config.toml
model = "image-text matching model"
horizontal_flip = true
encoder_drop_path = 0.15
encoder_patch_size = [8, 8]
fusion_encoder_width = 128
fusion_encoder_norm_position = "post"
fusion_encoder_mlp_ratio = 4
fusion_encoder_fused_qkv = false
fusion_encoder_bias = "all"
fusion_encoder_inner_norm = false
residual_init = "scaled_by_depth"
Rows from block 9 of the image encoder of a small image-text matching model, named by matrix and row number. Rows with one number belong to one neuron. Each number is 500 + 25 x the weight over its row's rms, rounded and kept within 0 to 999. All counts start at 0. Numbers have three digits each.
After each neuron's rows are labels from the 100 images, of 14976, where the neuron reaches its highest value: "responds to" is what is common among them. Only what is clearly more common there than usual is listed. The data: photos with spoken descriptions (Open Images, Localized Narratives).
# fc1: MLP up (encoder.blocks.9.mlp.fc1.weight, 512x128), inputs 0-127
# fc2: MLP down (encoder.blocks.9.mlp.fc2.weight, 128x512, transposed), outputs 0-127

fc1.167:469494462480521510523490490518549508535486519518526488511512491517501471498489486492469491562493491532493494518484476503526500548493456507496520509484497476514463508513518482435499506493486529554493485465538448522512517495514503465463496486546553508480539512489499532538509494512468463489508487534516529513492484522542519483496547483519500521491516482488478493470520452482499577494538
fc2.167:465539503516509487513507506488481517510493477476523532499501526527541490532516507477467468459502504505526510491516540533521502538482470513503431507473510532474509497464461520444495536511497471499567458505515533529470538499508523510477528510535524475498501455490492495508524455500511470514470477475541474517527502482511490506507555509493511499485479474482522455536517505517534555502503
responds to: text has "grass"

fc1.138:501512501485490464484482491501507465514480493527440517512523518485498470509505489476466475505480509540533472546490533497485507513471487503521509484445506507486545558565526478495501478467520513532550485483528514480499501514521514510465456526494475511476483509507529508486486482495491444507479504517508511522557468530533472499463529481520501514478464487504444463497470458470495458510485
fc2.138:493516441535511472491496489493484520470473486466438478488476481479479470541520490532477499528486532516487507545526518522496514562480470507516487524544498506475511485487487482486478556471507547465516507526515509527433524448463502498496508477527517525488530519495490507511516500465516530496505531487507490522532517510512514518505499504484485546432536510467488464517518492533510517520501
responds to: text has "wall"

fc1.240:499487497513482499475495512500457543554445489508501547487500505521467478546509442457531498490526504519471504529513491481507481470508532445482479508498512483460504491508494472485530506483551489526495462509515520493501505542489504488506489533484527451467459487487445506479506479532452516525489483495489484450482494507485527514500477491492509492465506520453464544531478522489473454498521
fc2.240:529463540514503460432482509476491469511502519527532526498525521475488530582521509468493504491555497495464505467506534523555478469484504498507499462502511443478515519475508495464468493519516529487493569495506482479509506521498495508498491492521510509501520480449480503536509494488507534507530496486518484477524512507482508523501501510475494516508503482554528484547467547479538495519483
responds to: text has "table"

fc1.383:461460511523494515532531528492493527533450492488509530539520529477497480526501530487532539472479524511475534515529555518484477486464467488449543501476498498539485518506504536523522489502489523514486503485481514480483500502467498485509465490478525487595506522551457508508489504491495483506441536531511516478513518527511539496495467545516454500525504497506499504498499499503524484522487
fc2.383:493518492472494521533482473550457504493495512514518497480488484504486503482480592489500502483519477517498524486520532531490492501497470509515539522476466527546508492491514517488486508549512497511460421508512490498456498461525472504494489493517490506486500478495429501519529470496560494525513518493501538530452521484516541482477508515477526496484494495532525459481467506517518492539468
responds to: text has "trees"; text has "road"

fc1.164:508530523521503512505480501494495460496490492534509453514520525467534508478493517494512449495518488494505519535509512510509497502557544461527521475514483527445551525523503487525512435509535548479519499496494469521503530455466519473495472531479452477481516520552511510516498515524502490464553531482476465528535485495506517499480495476508494481510525486526475503521510447466523517523485
fc2.164:511485513474518486474508502485478529484512464531483483514502446451540496543450464565503532486444490519469482515498479530531447502503463514500480486497491528472480540531476515513502492508475523490544526517471529524505484515516501512484505500532463514515506479522490507494489491483532521473497505487515524531533508535515507499470481541542469498446538491484444495480486506533467514522479
responds to: text has "woman"

fc1.143:536497537491478537489503509434484486467514496457505530497518454494526525529454481499537479479498506578522518502534500459482516481481470450518478506488519474493528511518510501511520494446527524587492487509495511508473500493506523473523510500459517478482487520485498497485472460500518476522493522498496488494495520502469575516462500485496479509506495480481505525491534483489511516523461
fc2.143:471541535515494509493495486531489524502525520481444503484509509512502514477523508473517504493469491490486477503485467512524507558437530485453499489511505516491522563513496472462539472504484479528482526470494499493477485492529533494534488512498499500524532527514473534534476506482469473502535510511496517531476590497493457507510454518491510500519492493520474508533487493538551537533521
responds to: text has "buildings"

fc1.266:502523490513521520472518533470507510465482488509509504494466501573511471502504515516496492551495469528475492460503508488484486482464467493468525468538465486480491478506532540515501532517518474522505533473497494501507548511469519471538543441507477512485495507521495470496502517527461491549467520501511543465521521536502423532505476512495490503505545504498517465502476503518484532539486
fc2.266:507523450491523550494506510484463496489481501478486498469464542512463492534479503486489493494548556500489536453491513480501517515500475512485476490505498429508555479482496459450482512496486487500506463501499524451498485472522464527537492492499489449478517487482492512512529471492485480536481528512477489451517506539484484475551488511478505505472505459499554474493485502483506522478537
responds to: text has "holding"

fc1.92:502479480557514560484496514516517532529460463517494493479469472456524513465504472461462506502492470491505520486523500529468518498478492426530499494530510488473533560500446480472505525528505495495500500526506483512501511502489496468467498482495511516500514505486523479461568529530496491513484506513510541516472488475500521460494517535505516505512521509491498488508487508517447427486526
fc2.92:507495491514496476516507508485495514546510497499506454544508505490469520587481508545531542486458508508508501501541521472543508522511495504468514521525478463471503523499535505474461475478513435519504489524540472491521539523460485510498509515485451478493477485503526508489520505498521506472465504476505506552488545505464468489494505513531506471523485494533501535504462522504465499555491
responds to: text has "buildings"

fc1.469:508515514500513525519499524487506533490525487473498518544515500495476492498467504517467474520487534424481511466493486499535524512504532501530517527541516545462439500532508499449489525486510449519493474483502508513526522506509489478500488485531544481440497515519523483506507511528524557483484523455476495511495453462516504487518510513522473493537477490499498475470510551485453495536473
fc2.469:495488487496519454553492521508510486547489455478486472504436519556497490461472471490512513556484474534489478542499539512471545464496521489504533488487503494449489472475516523512492508500510481535506490484529486512507472497510474491446532479564453497534513539460508497494505498513490464483509500530483481507519526490515485550536512515520520505507518491500489510490502469468506475456501
responds to: text has "sky"

fc1.212:497443507503493532458482479502534494478519487518505509523499493480478508513488556480529499482488496513470513488434500469473489501501533483518471539513501463518537488520481457580471517532502466469480513505456496489518522489495519499511494505471490514464504521468487447505499551490516506478501511501469471484529506506462562491513529519504516516504506535543460507482445471514513528479504
fc2.212:495496505499507492513521503514474470493487511482508502498530512505482467520506465464492494514516512541479435508497477543514504525538462496517530466479481487500457511460511489518525512500502489498460471490504470450525505534516527518516490504531454495511450491477558504560516480491499475522488506541520495525519516493505456493479425494438513523461486523493493527493498502461514497516559
responds to: text has "man"

fc1.395:530532483510503518480481506518555515505492473528474479471502465507450488478515465456486537542488493480455478528496487487512513502483481497515488475493513510520477519462472487488503514500446494478500485498477485495485466505513484483450507519500502554498521481500506522482502489516529541577523519526519511498529536551474509468473505522511486492438523505513518553514476508491482542506563
fc2.395:448500536518502500498465510493480494479518473453497494494470516500537490467503484514493433462498499514516468475499529548504493488482511557471480470489501499509471460453516478504505467476489452511479469481539509479510501515477493488435471518481568516495559517494525491533483510484498516537510454506503528495506514484518501458471499487498489526535527484480500493524490516515467525547509
responds to: text has "wall"

fc1.388:520495504474494487524524518510481527544521521481500487476505478501510516501558520551491491518535496473463486509496534487514453490478494476503507493524512476462471562484505509492482550532529445480461500451485473491507485485498501490498536481484500499541495497524491499506527480505482519531494462503524504510529481508467492491453457470535479530502510511472463462578530520515466494506544
fc2.388:526521543496498460473467514472530529542516480512434488507486517530464516517468516553492516489544475501469513514503514524531516503468501514460478509500523505538460422516476516527514485465481497472485468502488536525479470498498510489511493491500498519458467475472494496475504514508475478450513498469492529478493471525504486486474520532565472509529527472494508506512482487475485453510487
responds to: text has "people"

fc1.216:493451494523525508490506529537443469484504530515459496488506519531464497491523506466474490511507433499495441526467469486504493468526497474470471520505455550485519509482502537438467518475519436491517487501494510501495497549509525491522500457492531467530485531472513468469506508501484509524469491518534522464515507472508513497462507483490509542499506483497516510518491539501478532491521
fc2.216:477461532509498506499510491534512529495500511493517469568492505480462533502472527518480490469502517497498514467541525528508465519476511525502509475507453431484515499464515454498493444513507483509504482520523518466507504549477529450487496499495465482518466497513502514498491510539513471501458518534513550486507467503493502477518485501568478494516556514463491486484478494489471457467498
responds to: text has "wearing"

fc1.499:516504511488509449494520486506508544465478505481494544533524481515507471460473479513506500474482481516533452442495504468467518528486522524517468517476504465513522547451456539510509444512472482528486524515505486498507482534491471448448497476535510456481535505533486480469523539494475521517515491531496512486486480537507494485494521508517484491466508488531510526472554492492503528514488
fc2.499:480476490483498464507492507501487521521495449534499503506490521476474506522530510516530495488489542483467502515480477497503564459521476525502441487509460502479481523498527509536450487464496457502515539517496483517452440515488503482491503514478489538479542535508510451541485539450513487459503474531515521486541470506563519480521519510502486478502498475504532459498509495489490496501483
responds to: text has "sky"

fc1.361:538487463512520467503492476483497514473471505527503524505495480437472499514499504542448481485531530504481489471490541486519451471561529465497574529515521484509501495535514478482527491465496519476492518496487512491465498506540503481496525464522581489560498498495503504504527498486534509505490494489480500509534478492483478527499477539482502493528466490531494476483509474539545493503485
fc2.361:440510515517498539455490458497511514495484493492471508480460468491519508462461512500492531504497496493461496512517489521494513521467489500525493526460506526455494527495491485525501492465434553473495507524487467488479442489524463516514461527498479554553485506480484514525486511550519456501565444523500477496492504476509510515481515502485509469456523496511467476492491478500504495492509
responds to: text has "grass"; text has "plants"

fc1.130:529526447525425518435523504476525497503519466511507456510485525465513535481503546494497508496459489499498509512487467480492504535531490453478514471537485499506491530484501510478497520535493493505462486511503515524504498472492475535556520510478503480522508511454545495447531493559480486490506481504506475526502486493479526474513455552480517478521530521536524506518516492519512490530485
fc2.130:424511474491501522508495505479471484489522521488459525498520480532533499551480497524502499533467511508548532538502445478469495512524534486506534497519506453512490528533525459478491508536509442475481508497461460512473523510526537504501478506475497498491518489504481506500455544503483467417529524482461501485527484527500503502504507486512499533505541499506505470466500522488499529494488
responds to: text has "color"

fc1.265:479448525487494495480513500497472488523512475487485514497488531486508497513505471542485462514518469524494538523468503495526472472486532522543519469515505495509480507462515507542478493510512457549466499446525487510552516520501499506506486478474488543500523449505467504532484507498487518471493500442500501486524519468489484464484538509449516499549486492519515574493474544472504534510533
fc2.265:478460515523524487516555496489548466466514452484480510502490519475536494474509437525539469490545469467525525512478496487541501472544479455530519517475488485465495491484545482464524492507478467450468480491460478518546531510480500521496501487508471517486515501509504513504491506462488498480519461505467483483476507468515518493499505479494491518507561525480475511460507544513516517502520
responds to: text has "holding"

fc1.1:528507517531492513493486471474479460519528502531459482497504496460529543463542489499490521462505491476493538500476526503508483453495522504509500512526527487501495475510512474533476507486495440535502498477478498508523458485472499532527490498518508485511507521515533521471474465498515510516468440448482483489516490537524499484504485470507516505528499511517451454495474539447520421459516
fc2.1:498490481491513476480514485492482491525456524463432479550523508524489536506515486458504451450436503501500470515488473488541423508507489526548501510472508499491493514493495509483502501555518453508494508526549479522506461492505492529529512479474486509487467478500510471533553514542506514481481533485508481495479462496522482481502470486535508475509482493479520475490464478504521505520503
responds to: text has "trees"

fc1.288:500502453526535503504490476492509513523480493494487492508489451502491496530493498453503483524523469477505450466490495487482509531505439482506477502494471499518528496499499467523513464480500454495523472558510541533461540496502470496499525504530463498498429509488515544513493508443500485545524503487535497490489521491488543462574494501510538511503507513502555476506486532473507499526508
fc2.288:507513479515499532510521491520469492446555516558511475494514497509481570514512503458502465487530498548500487494492511519507479471475550518487491550510475531544486461475492490524512475504478538544487473500485499495515530477479492514513495482483500483524493500469525494492506542525492518584531539467538510505535513521512470490484482513459506496489493494547491482499481494495470498486544
responds to: text has "people"

fc1.364:468539491498482500512487507500518512526498501507534495478442515458486473505460451517444525523508511498514490509478464472530495519505487478456544512507524494416481502479472503532459506506479513495506476491511492492505490492539528530535486504461507515495532486474520518522475482500483508498510500556447472491478470531543507485518454513504490492525512525497477557465522487482525520533467
fc2.364:526498477497496522479470486506502442539502550502474540485488500525473471488493551543497487456476531462488480493518513511513492541507496478465479497516515473488529502516470519523485523492559480436492539537542470510525512502514439476485483487523473479468485481460508519485466475512483503474501472481521487492509486508437491465481539511522466504485486507480504498509499455495488498547493
responds to: text has "dark"; text has "lights"

fc1.253:487503487507487464492499512510547506517486462487514542484453557472491471511477513498442472502525505509546508458556535521450459449491484495521484502509507488498498540501511472515488505516482539533504495498525504516527464485509472486475487466514451452487515488498529489480520523495524447492484478492492502482495503489523496523497482522507490521457539493539508486553524485515523567515498
fc2.253:482540496512433502552514545459482455493458493505512541439486498499547482520494474461535482466434516493524479501543491499474515508527479508521502519483502490484530493534540461510497533519494523486554499508522550546498487522506505489473490530482482463476495523527505521471495508495510502499529501505513494483512501554502522541474491498491460496512472503508472500510506463503492497466526
responds to: text has "trees"

fc1.298:531480512463470475505496466501516482523496496444512517514506529510498487496510473526469512489464506491460512482520486521481447486472478515443529537483498542466491532509474509487467551497520506488514486496459522477534499496439494458558484478505538528508520483503467518516487564536490506504498492455501494519478534526527512456470478534507477485508489478496541499482531479525509527517507
fc2.298:527522533559517518527495485525457479482506506544501505504495523523486505427530512526517476478511515510528478518525476537497479483502484452467472505545523518535479495518533462486528479489507541519484486491516514504538488475503478532518476509482500484487507509483459545513526488475515488486515537534544503554496484521517482492531501540491477477538470471517519457454508468500501472473530
responds to: text has "building"

fc1.460:511534515480482557503455499499500475543465534525522521472538517478525472526504477505455516514498496519496534493485505526507501476485444463473516509524520487498488503534536502507493494472510513486507523455486496568528501480517503497514516514502466503462508475493488532565540471489486467520512489550495525464503488467527511496481473472504530521478517515537482517422486501485503475528521
fc2.460:474463495462510512520510520541507457517520509500463527503473472532459498463495508494482493494476500446500474491507504508509496508503512497488513523494522483473511478517530491473461569478532464513521532515485546550437470547520498465514477497487490478508524495455491503519524528480516512500510453482508519481472482491425484531500529551520503516479488501525545485520469507487511525484516
responds to: text has "dark"

fc1.50:458543528493499514526519488471517468513501523478509475453479479464481493520476521479487531494517479488513488481535508510453506499484487451498544507539484540493490494539484489449500489487518524546451488508520492520486481482495477483493504511530454488512530493522555520514509500497488467454526518501508539513516502549455524503515547530531497495542527472496510502479481451442520517480483
fc2.50:531458500543483485556485500542470511505505524479512552492488520477534539510492509493531504482503471487516474473488477517523469524477482513509482485483462513513492512550473492503534513476474547460492503483510448506501481483492485517498535567464500537521504484491513493524499539477501501546471530503484477514558516479505521515460488491486498529520518475507463480435493460484524525483523
responds to: text has "trees"

fc1.277:495476512513500480499495483526524487457432500497554512464483521492535464488488504489509507556518489498500560492446513534489456509424482490495473473462507461526464539516472504499498484507534519505486540499511465442480487504504506494494480495492546519488541538516510542529506534506542520486468479506489463477518496486498504505496522510488478492472535497473513492480499482525497474486532
fc2.277:482505524508514503496469517492513480529537492520487494516528497479504478524495530498516506503444480531499492546515481517511518480530495540556495465490524505515496512485554531433486506443491464482493478511498516489521472469508489542512538518510487509517529534510475499485493482507554544520446494486532547495509479501501500506496522496482495464509463489490471505546454435502543505502542
responds to: text has "standing"; text has "people"

fc1.375:492533484490496554500528493462495475513445523499508486531489483492497492497456507493485543495495516486516484504514512479512517482503491435525501493479470518463482520536441519533468484513497559500529473468488544515482538504542480512471503503505495500461493516497512509505486549534494513510497454510468483515508534508502567479484496477538516522553488443497504474539488501498551478498499
fc2.375:501492524516493484477495504540507534511522544515494497508528493535437470459462509473506527511488537494526492488513476523484487473517496561480510450459484503458522527492493502499534501492482512437468474479440503506522511460473487540494475509466495495492524495499467512521514474566522482518488502462543488493550493502493480490522487476508493522476513524529495505470531456509503517490455
responds to: text has "wall"; text has "sitting"; text has "table"

fc1.411:534532498485508501531485489434513514531501480494543526478472516472536452489523479528458464521507470474523483531511523457499516501477515521503518529497466497527488492484479519496492526508484483573483513500495455482506489493560523502489498549475531492472466528519487477542493492518453480510511473494514498477496519520528518548463546516492482481479494500496530499453517503527453496495479
fc2.411:461471508536521540516499494490471492514457442494506467493497512524484518542524498504557490511474490480507513475502498476504496477505478494465510468453499508535519539446507526553532496501489493486470504501484534514559485470559482521514460536488536521446571478523502464478498475500473503515480506508499523496484532485520530517504522552486497520512481482490494486493501503480489464510498
responds to: text has "buildings"

fc1.473:524519499494489491502520516519452491511469485479513522476497507492463525503459508481500471512466523465506448490494538483511501510532505499502490512463471556484522569513530514509510524523526530504508492501538518482500481495558443473505516443521480528482452457462478510544478485541517487522449470473526482484502523511500481525537519488481489499526527512537492514512491480529476466477502
fc2.473:515488529509492480507472516560538532459464481504502557471484482471477477481510525489511525501499529472523506514534499558537522468490489486479564474491497522495483492498523509505489486555497533512543495493491493536479507498456477526504520472533485485475504519489477461523520500458499495467516489503506431490552452488500522490465502526535508505484501507518518467461480476521520483530491
responds to: text has "wearing"

fc1.321:477524509517469458583480501513504466505495475516469500495571493515517506497490493486490549483483500486501474545483464523463510523497505484468535502540501471524498463491473556500493536471512498522529455500505519511484511509513494477469513518498499530482450503505460511476570509500474500444495494478546493452492497502502484468493496510468463501520504465494506502525504485464473485472499
fc2.321:552479492505472439500482505510505505478489454536514503503483518510500514454537506489491545494533522501532532521499461468497476539480445485472520450539486504503513530479505487490504482518543507522516517545502474524502492534497463494503501528484502539498474486521533476530526500508486517541522499480518547469485526501480483527483499467496469488542501505553503512479557455522500485475463
responds to: text has "text"

fc1.172:531497486479523503504505503472468474463511500534464493526531473464514521530525519527553494516471452458516510501491515526492539499502443507509501488521526514491510551475519505492516541470503477464504529477506553493510494533511449481504501538499476570495526507501440498546511507476504498522530513474460516498500488523506530550539469501483494494522486496514519482504478514547483469521490
fc2.172:538518486533497521518523492477472539509524505464464502519524471499511527478536489531494499514501503489461477523487539506501506504489503515483545527522519478481491501464535535507459481501527536464480504484505527535486514523513432514493486492490470448493482482515461492441507557494520493499525419531481465523526534477498532489502512510441504531507521513484483469510519522491525501498484
responds to: text has "standing"; text has "wall"; text has "holding"

fc1.81:517408508490485513480505491513503522491511525500492500456495473513561485517510515543489494539462474499504495512492539514451510503455529517512546495484497477453500523483488481527493530464534442509463534535509486517467485507496492520491491466471520481492482515514476462491487498504485487529493468510494470473538528471535502488503525497510476509475495454496500539534545520469476501549505
fc2.81:482531501510499491518448515558510514506532493477475535509499518455482515466533477440484518472502474504517463467503531502571494491522544513503487510544502492462508525521524475496535499500498475466510519441482494511484526565510543523491476499504476496482540498517501471522478508474464497504515504477484476519468512523550500496510517494506439520513510477535498498532513477502512462522517
responds to: text has "woman"

fc1.231:472519536535501474535506505506475495489507480512468486518505520521432510526551502523469472468494472461503515486473518483479490501501475484528505525467453543509488578487452463505496492513501543516490440481489511512481550487523496501515477501483472490465510516538531496492478527543524460494522507519512492491516495503505535508547489488443487499496536496550490509499523471498521516476502
fc2.231:516512499499518479529501500468496527422515464540518535506520423499517463507529450510509495467523509518512490524529507524508486500530506497499513448505513503482478538483516490543492483524480493476533498523473504541504488509502488484498524532508527505475475492533537478500475492507502536527524512550505534549535498452452535509476491504532494522481515556537526513514526491507520505527504
responds to: text has "holding"; text has "wearing"; text has "woman"

fc1.74:503538545531554480489478471532481509507481536454537484483524504522476460494503530512456571437486536498493514535465503468501489530539494483467494509520468487496482531510527481506480483494500493503492504490507508498546466490533490520496482542519459535501483503531550505478517472492490482545506518475486522482503471509527530500493562499530494495520495476467482478496506469487490528470488
fc2.74:460466478525478487517539530563490514505488512538503494484535486532505481445510513503481477479465521527534492547496464512503517519460503463492509510523499504528495520542479505478524557487476519479501459501504506500526515505503527536526496485536510482491495509496494600482486522447517500552500545502488488475490519514482524543496545491518519484513465496504478492499498492505514517511542
responds to: text has "plants"

fc1.10:540518509498478549511480470484500534479537507530517526527523477491505526473484521526510510526496484444504541498482491496523519464458491494521501516518487535488441505492496490508549530512472495516524494480480526456512500537485513439483479467534517507519476512479487487424502483479512513516539491535485479497513487515510520506441528455528484475539518502460464476484492493534465499490507
fc2.10:563504485554490520479542470530494466514493538534451468495494516516536502505523509489532488453523517554517455460527482512532478547506498509518523511508473442523514478467507518505502467477486495553466496522503493488510496540488498495528484451473504510472480550494508487527454506515506504544484485480514519461532495475529503519525496511511488511533499501505494537477474490485511519482475
responds to: text has "sky"

fc1.44:501501533528529502519476530461481505496550480544477523495553488488544477451471507479464503532477508491471497501492509524475520513475494474488494523532476535492513499513496488514470457515522508472509467489475449507507486474549464512471487497517522465514494514507502482494496502509566525475516493490482486521521546530504499513549484531485444480518476478526443509534470548493530510506520
fc2.44:497516524492559501526494524465524467512507540505426541544448535550519508474532462517473506489493511489501519514470503492507485533478482512509509523463515508454502521536470482469488491523559489479479500508507458498476454514522475516480493469504507498437514510486477538554527519525463491498491510520492491521507524487543478505508512507488487484505481514501500481536516499500538542489526
responds to: text has "grass"

fc1.299:491531531524499513486517532467525515469502458478507514495444505494510519511464512471449531494513529514494477435536511498484523475512481495504532485501495540490503462512452512511499467517501490505476516485507486475488490484523522539478476491510519445468459515500494514501483461481505502490514529517487528515488492515503532512492520498542537490490473545499450554544563485495515473497566
fc2.299:508509527506537507503499529490508466529491530504511484503509506487476480516504483554520498489519489507533487535504502487508483519471490506506489481484487542493475494510483471527512490479514528497476511518477480502517489507495500510513519518461505544445470499479473471494488463508513549507547466474529530540461451486512463477583513477486532540448491489474518570461542542492494489511527
responds to: text has "sky"; text has "trees"; text has "grass"; text has "buildings"

fc1.102:520502527503486474554471512486496503462478482498487514469468538494502520500487494491483521459485458479498507474454498515502521433470507522489483497497472535522482476526537488501528437509466521477472478485504546521491483477468503497489548547480538466464481528476531472483446511509505522485469463506475524487488522468502464534508539454490473477498483504508538470487502506491491469488502
fc2.102:525539489498468517538501505480507527482480452499498473493501530494505517518462475527469523518479482507474511489479467487536505502486531497462540492489468540469556516518490539472523498492499487469523502523512460522483448433472520518493449431499534489516516535513509501503513468452520510492456548504482530513489491493560511506499492499518534481503520529500485512530498521481503480518527
responds to: text has "sky"

fc1.504:484550516473440472450535496517487523538516503469496469490530476477494479505484497492507471489466486525533536519485486516519518504478521501455479507504457510491511504504497525494458487509500515512470514507476473462463463514506498491485495514547541487501504484484476503498522501443496492477545516493494471556491518510541485474533511485522568460485480501468464534544499525517485448472500
fc2.504:501493494520568490511502462506489469512458495493481503497550515473486547536479441506457542534455520473487482475499510489526520547502518519492458537484469510523485494513493451449502525522524528490520512507473506491492497533473473474482529533523502480522493499470501495505519481483498510496457490472516489469472472534515454472473493448482493478485539544510539531492472514514506502504489
responds to: text has "sky"; text has "water"

fc1.7:477551524541518557530498495457515486512502492485491476528496488508495505482549505499512537511501537498504425485518526501532490513523532538478496501514452495535516491474486519453463533490489538530496513534467508470476454490509524505492483476500527516509481519513570489510505495503497477501455516471461492472522494499522499479486510472515469504467480520522474475508489463451505477513554
fc2.7:483467492520494507531582475507451487464513488485541521510523528504523502525504532484538491516474492528493489516507505490523490493445426499492485512459525464511486521441503481457522521515529493480523495509519530532508516522468513454482507515513507468496483519474543480503517518504522509521512480503512465540478551509547521542523490475499506500489482487480504489491516517515455536497538
responds to: text has "grass"

fc1.414:495499455529514471477470538546483513527521518540474433502446513483498498539504488480523467543511529494520485469501519470492443486502508486538469501468525537477507532506483486529479494553488565539481498513484498534450509492482504510507483537499505483493501510490508497510490505516505505521480531501488485498527509523527561489543516503526471518489514527505469476521485515487441501530482
fc2.414:476470494474510495510502471521515506480431484525503505503563482488493490465494498492528476478452510549489504543519471507480501521508474464500534495486486502524562522518455498541493494520504516478522491497526506491493487516524533530504492504511501427473474515521492497464472545515507532496483493446482463522569485519489522494543524484516451473486498528454492503484482490490505517489494
responds to: text has "wall"

fc1.147:506484530507455514531493490468546517498502486531508519511473516481422490519493520477513454465491496505478472471479512537489473525489528487496493502499489494465522485464493525480487498482517530470486511507477413491470474502534482495514481433456517532495534484510499463505504515564484515507517514463529516543500519516506505475503530483467467491531540463511487499501518523490482531502492
fc2.147:519498515530483536468475469478489521482490466494475505476537563532474510479496521514463533489484504455493501491509483487473523498526487488472512494491473450527467495497514507455494487520490488543542458481509533470501500464498460516502527490479514534512528454528536490481492508518524491475495475521488432499452494486497480547459529494504504499508472468460516542524469506541501491505544
responds to: text has "grass"

fc1.397:555496542533474552477523504479514523482486517485475515495518495457510529482521513488504477486498511537496508504462514500468499504457470456458490486535526477498517513505512493514519518541510507468521513500492496510505492466507491514507482506499483497507522531497544511531505549516486523489477524508495532498532476511519464458491428469570495480513520478529533531410515485498501512478526
fc2.397:471478506492498497503528530519463451511509559510459476510511508476457435514482520496532534539543520440486469509515506544450478510513482458511457464487508513509520511538480517511485466510520512515498503510505508486518506511535511508481492489466462486509490488493469491530508497488489495506521431524535511530481511466473479491522480478529487489460501505474509496499461518439508534526487
responds to: text has "dark"

fc1.187:450483482542521459514496499491464509499483483520507508502490496530504484483507548505489489487480512517489530475472486492487519516562481491471506481475499505548524492527491502471504514471486514521494494459497495505485543474523508458470466504497549516471448467511468529533483521526533485523526541505470508460506483508498499493446475461495456523508486540476513476516487524432508492550457
fc2.187:474509504480496512491510524509476488509526490493455490503512483513482502493494497504459488521491463526458513504477513480489474461429506509518473505479510512507522505529483530510472532497526479507504482537515478466474525474559489427469505505477504477534514520521466530502517452464489470471513417538469466514479503467462525480485507489520459462499495500515520520516486514519511476503552
responds to: text has "people"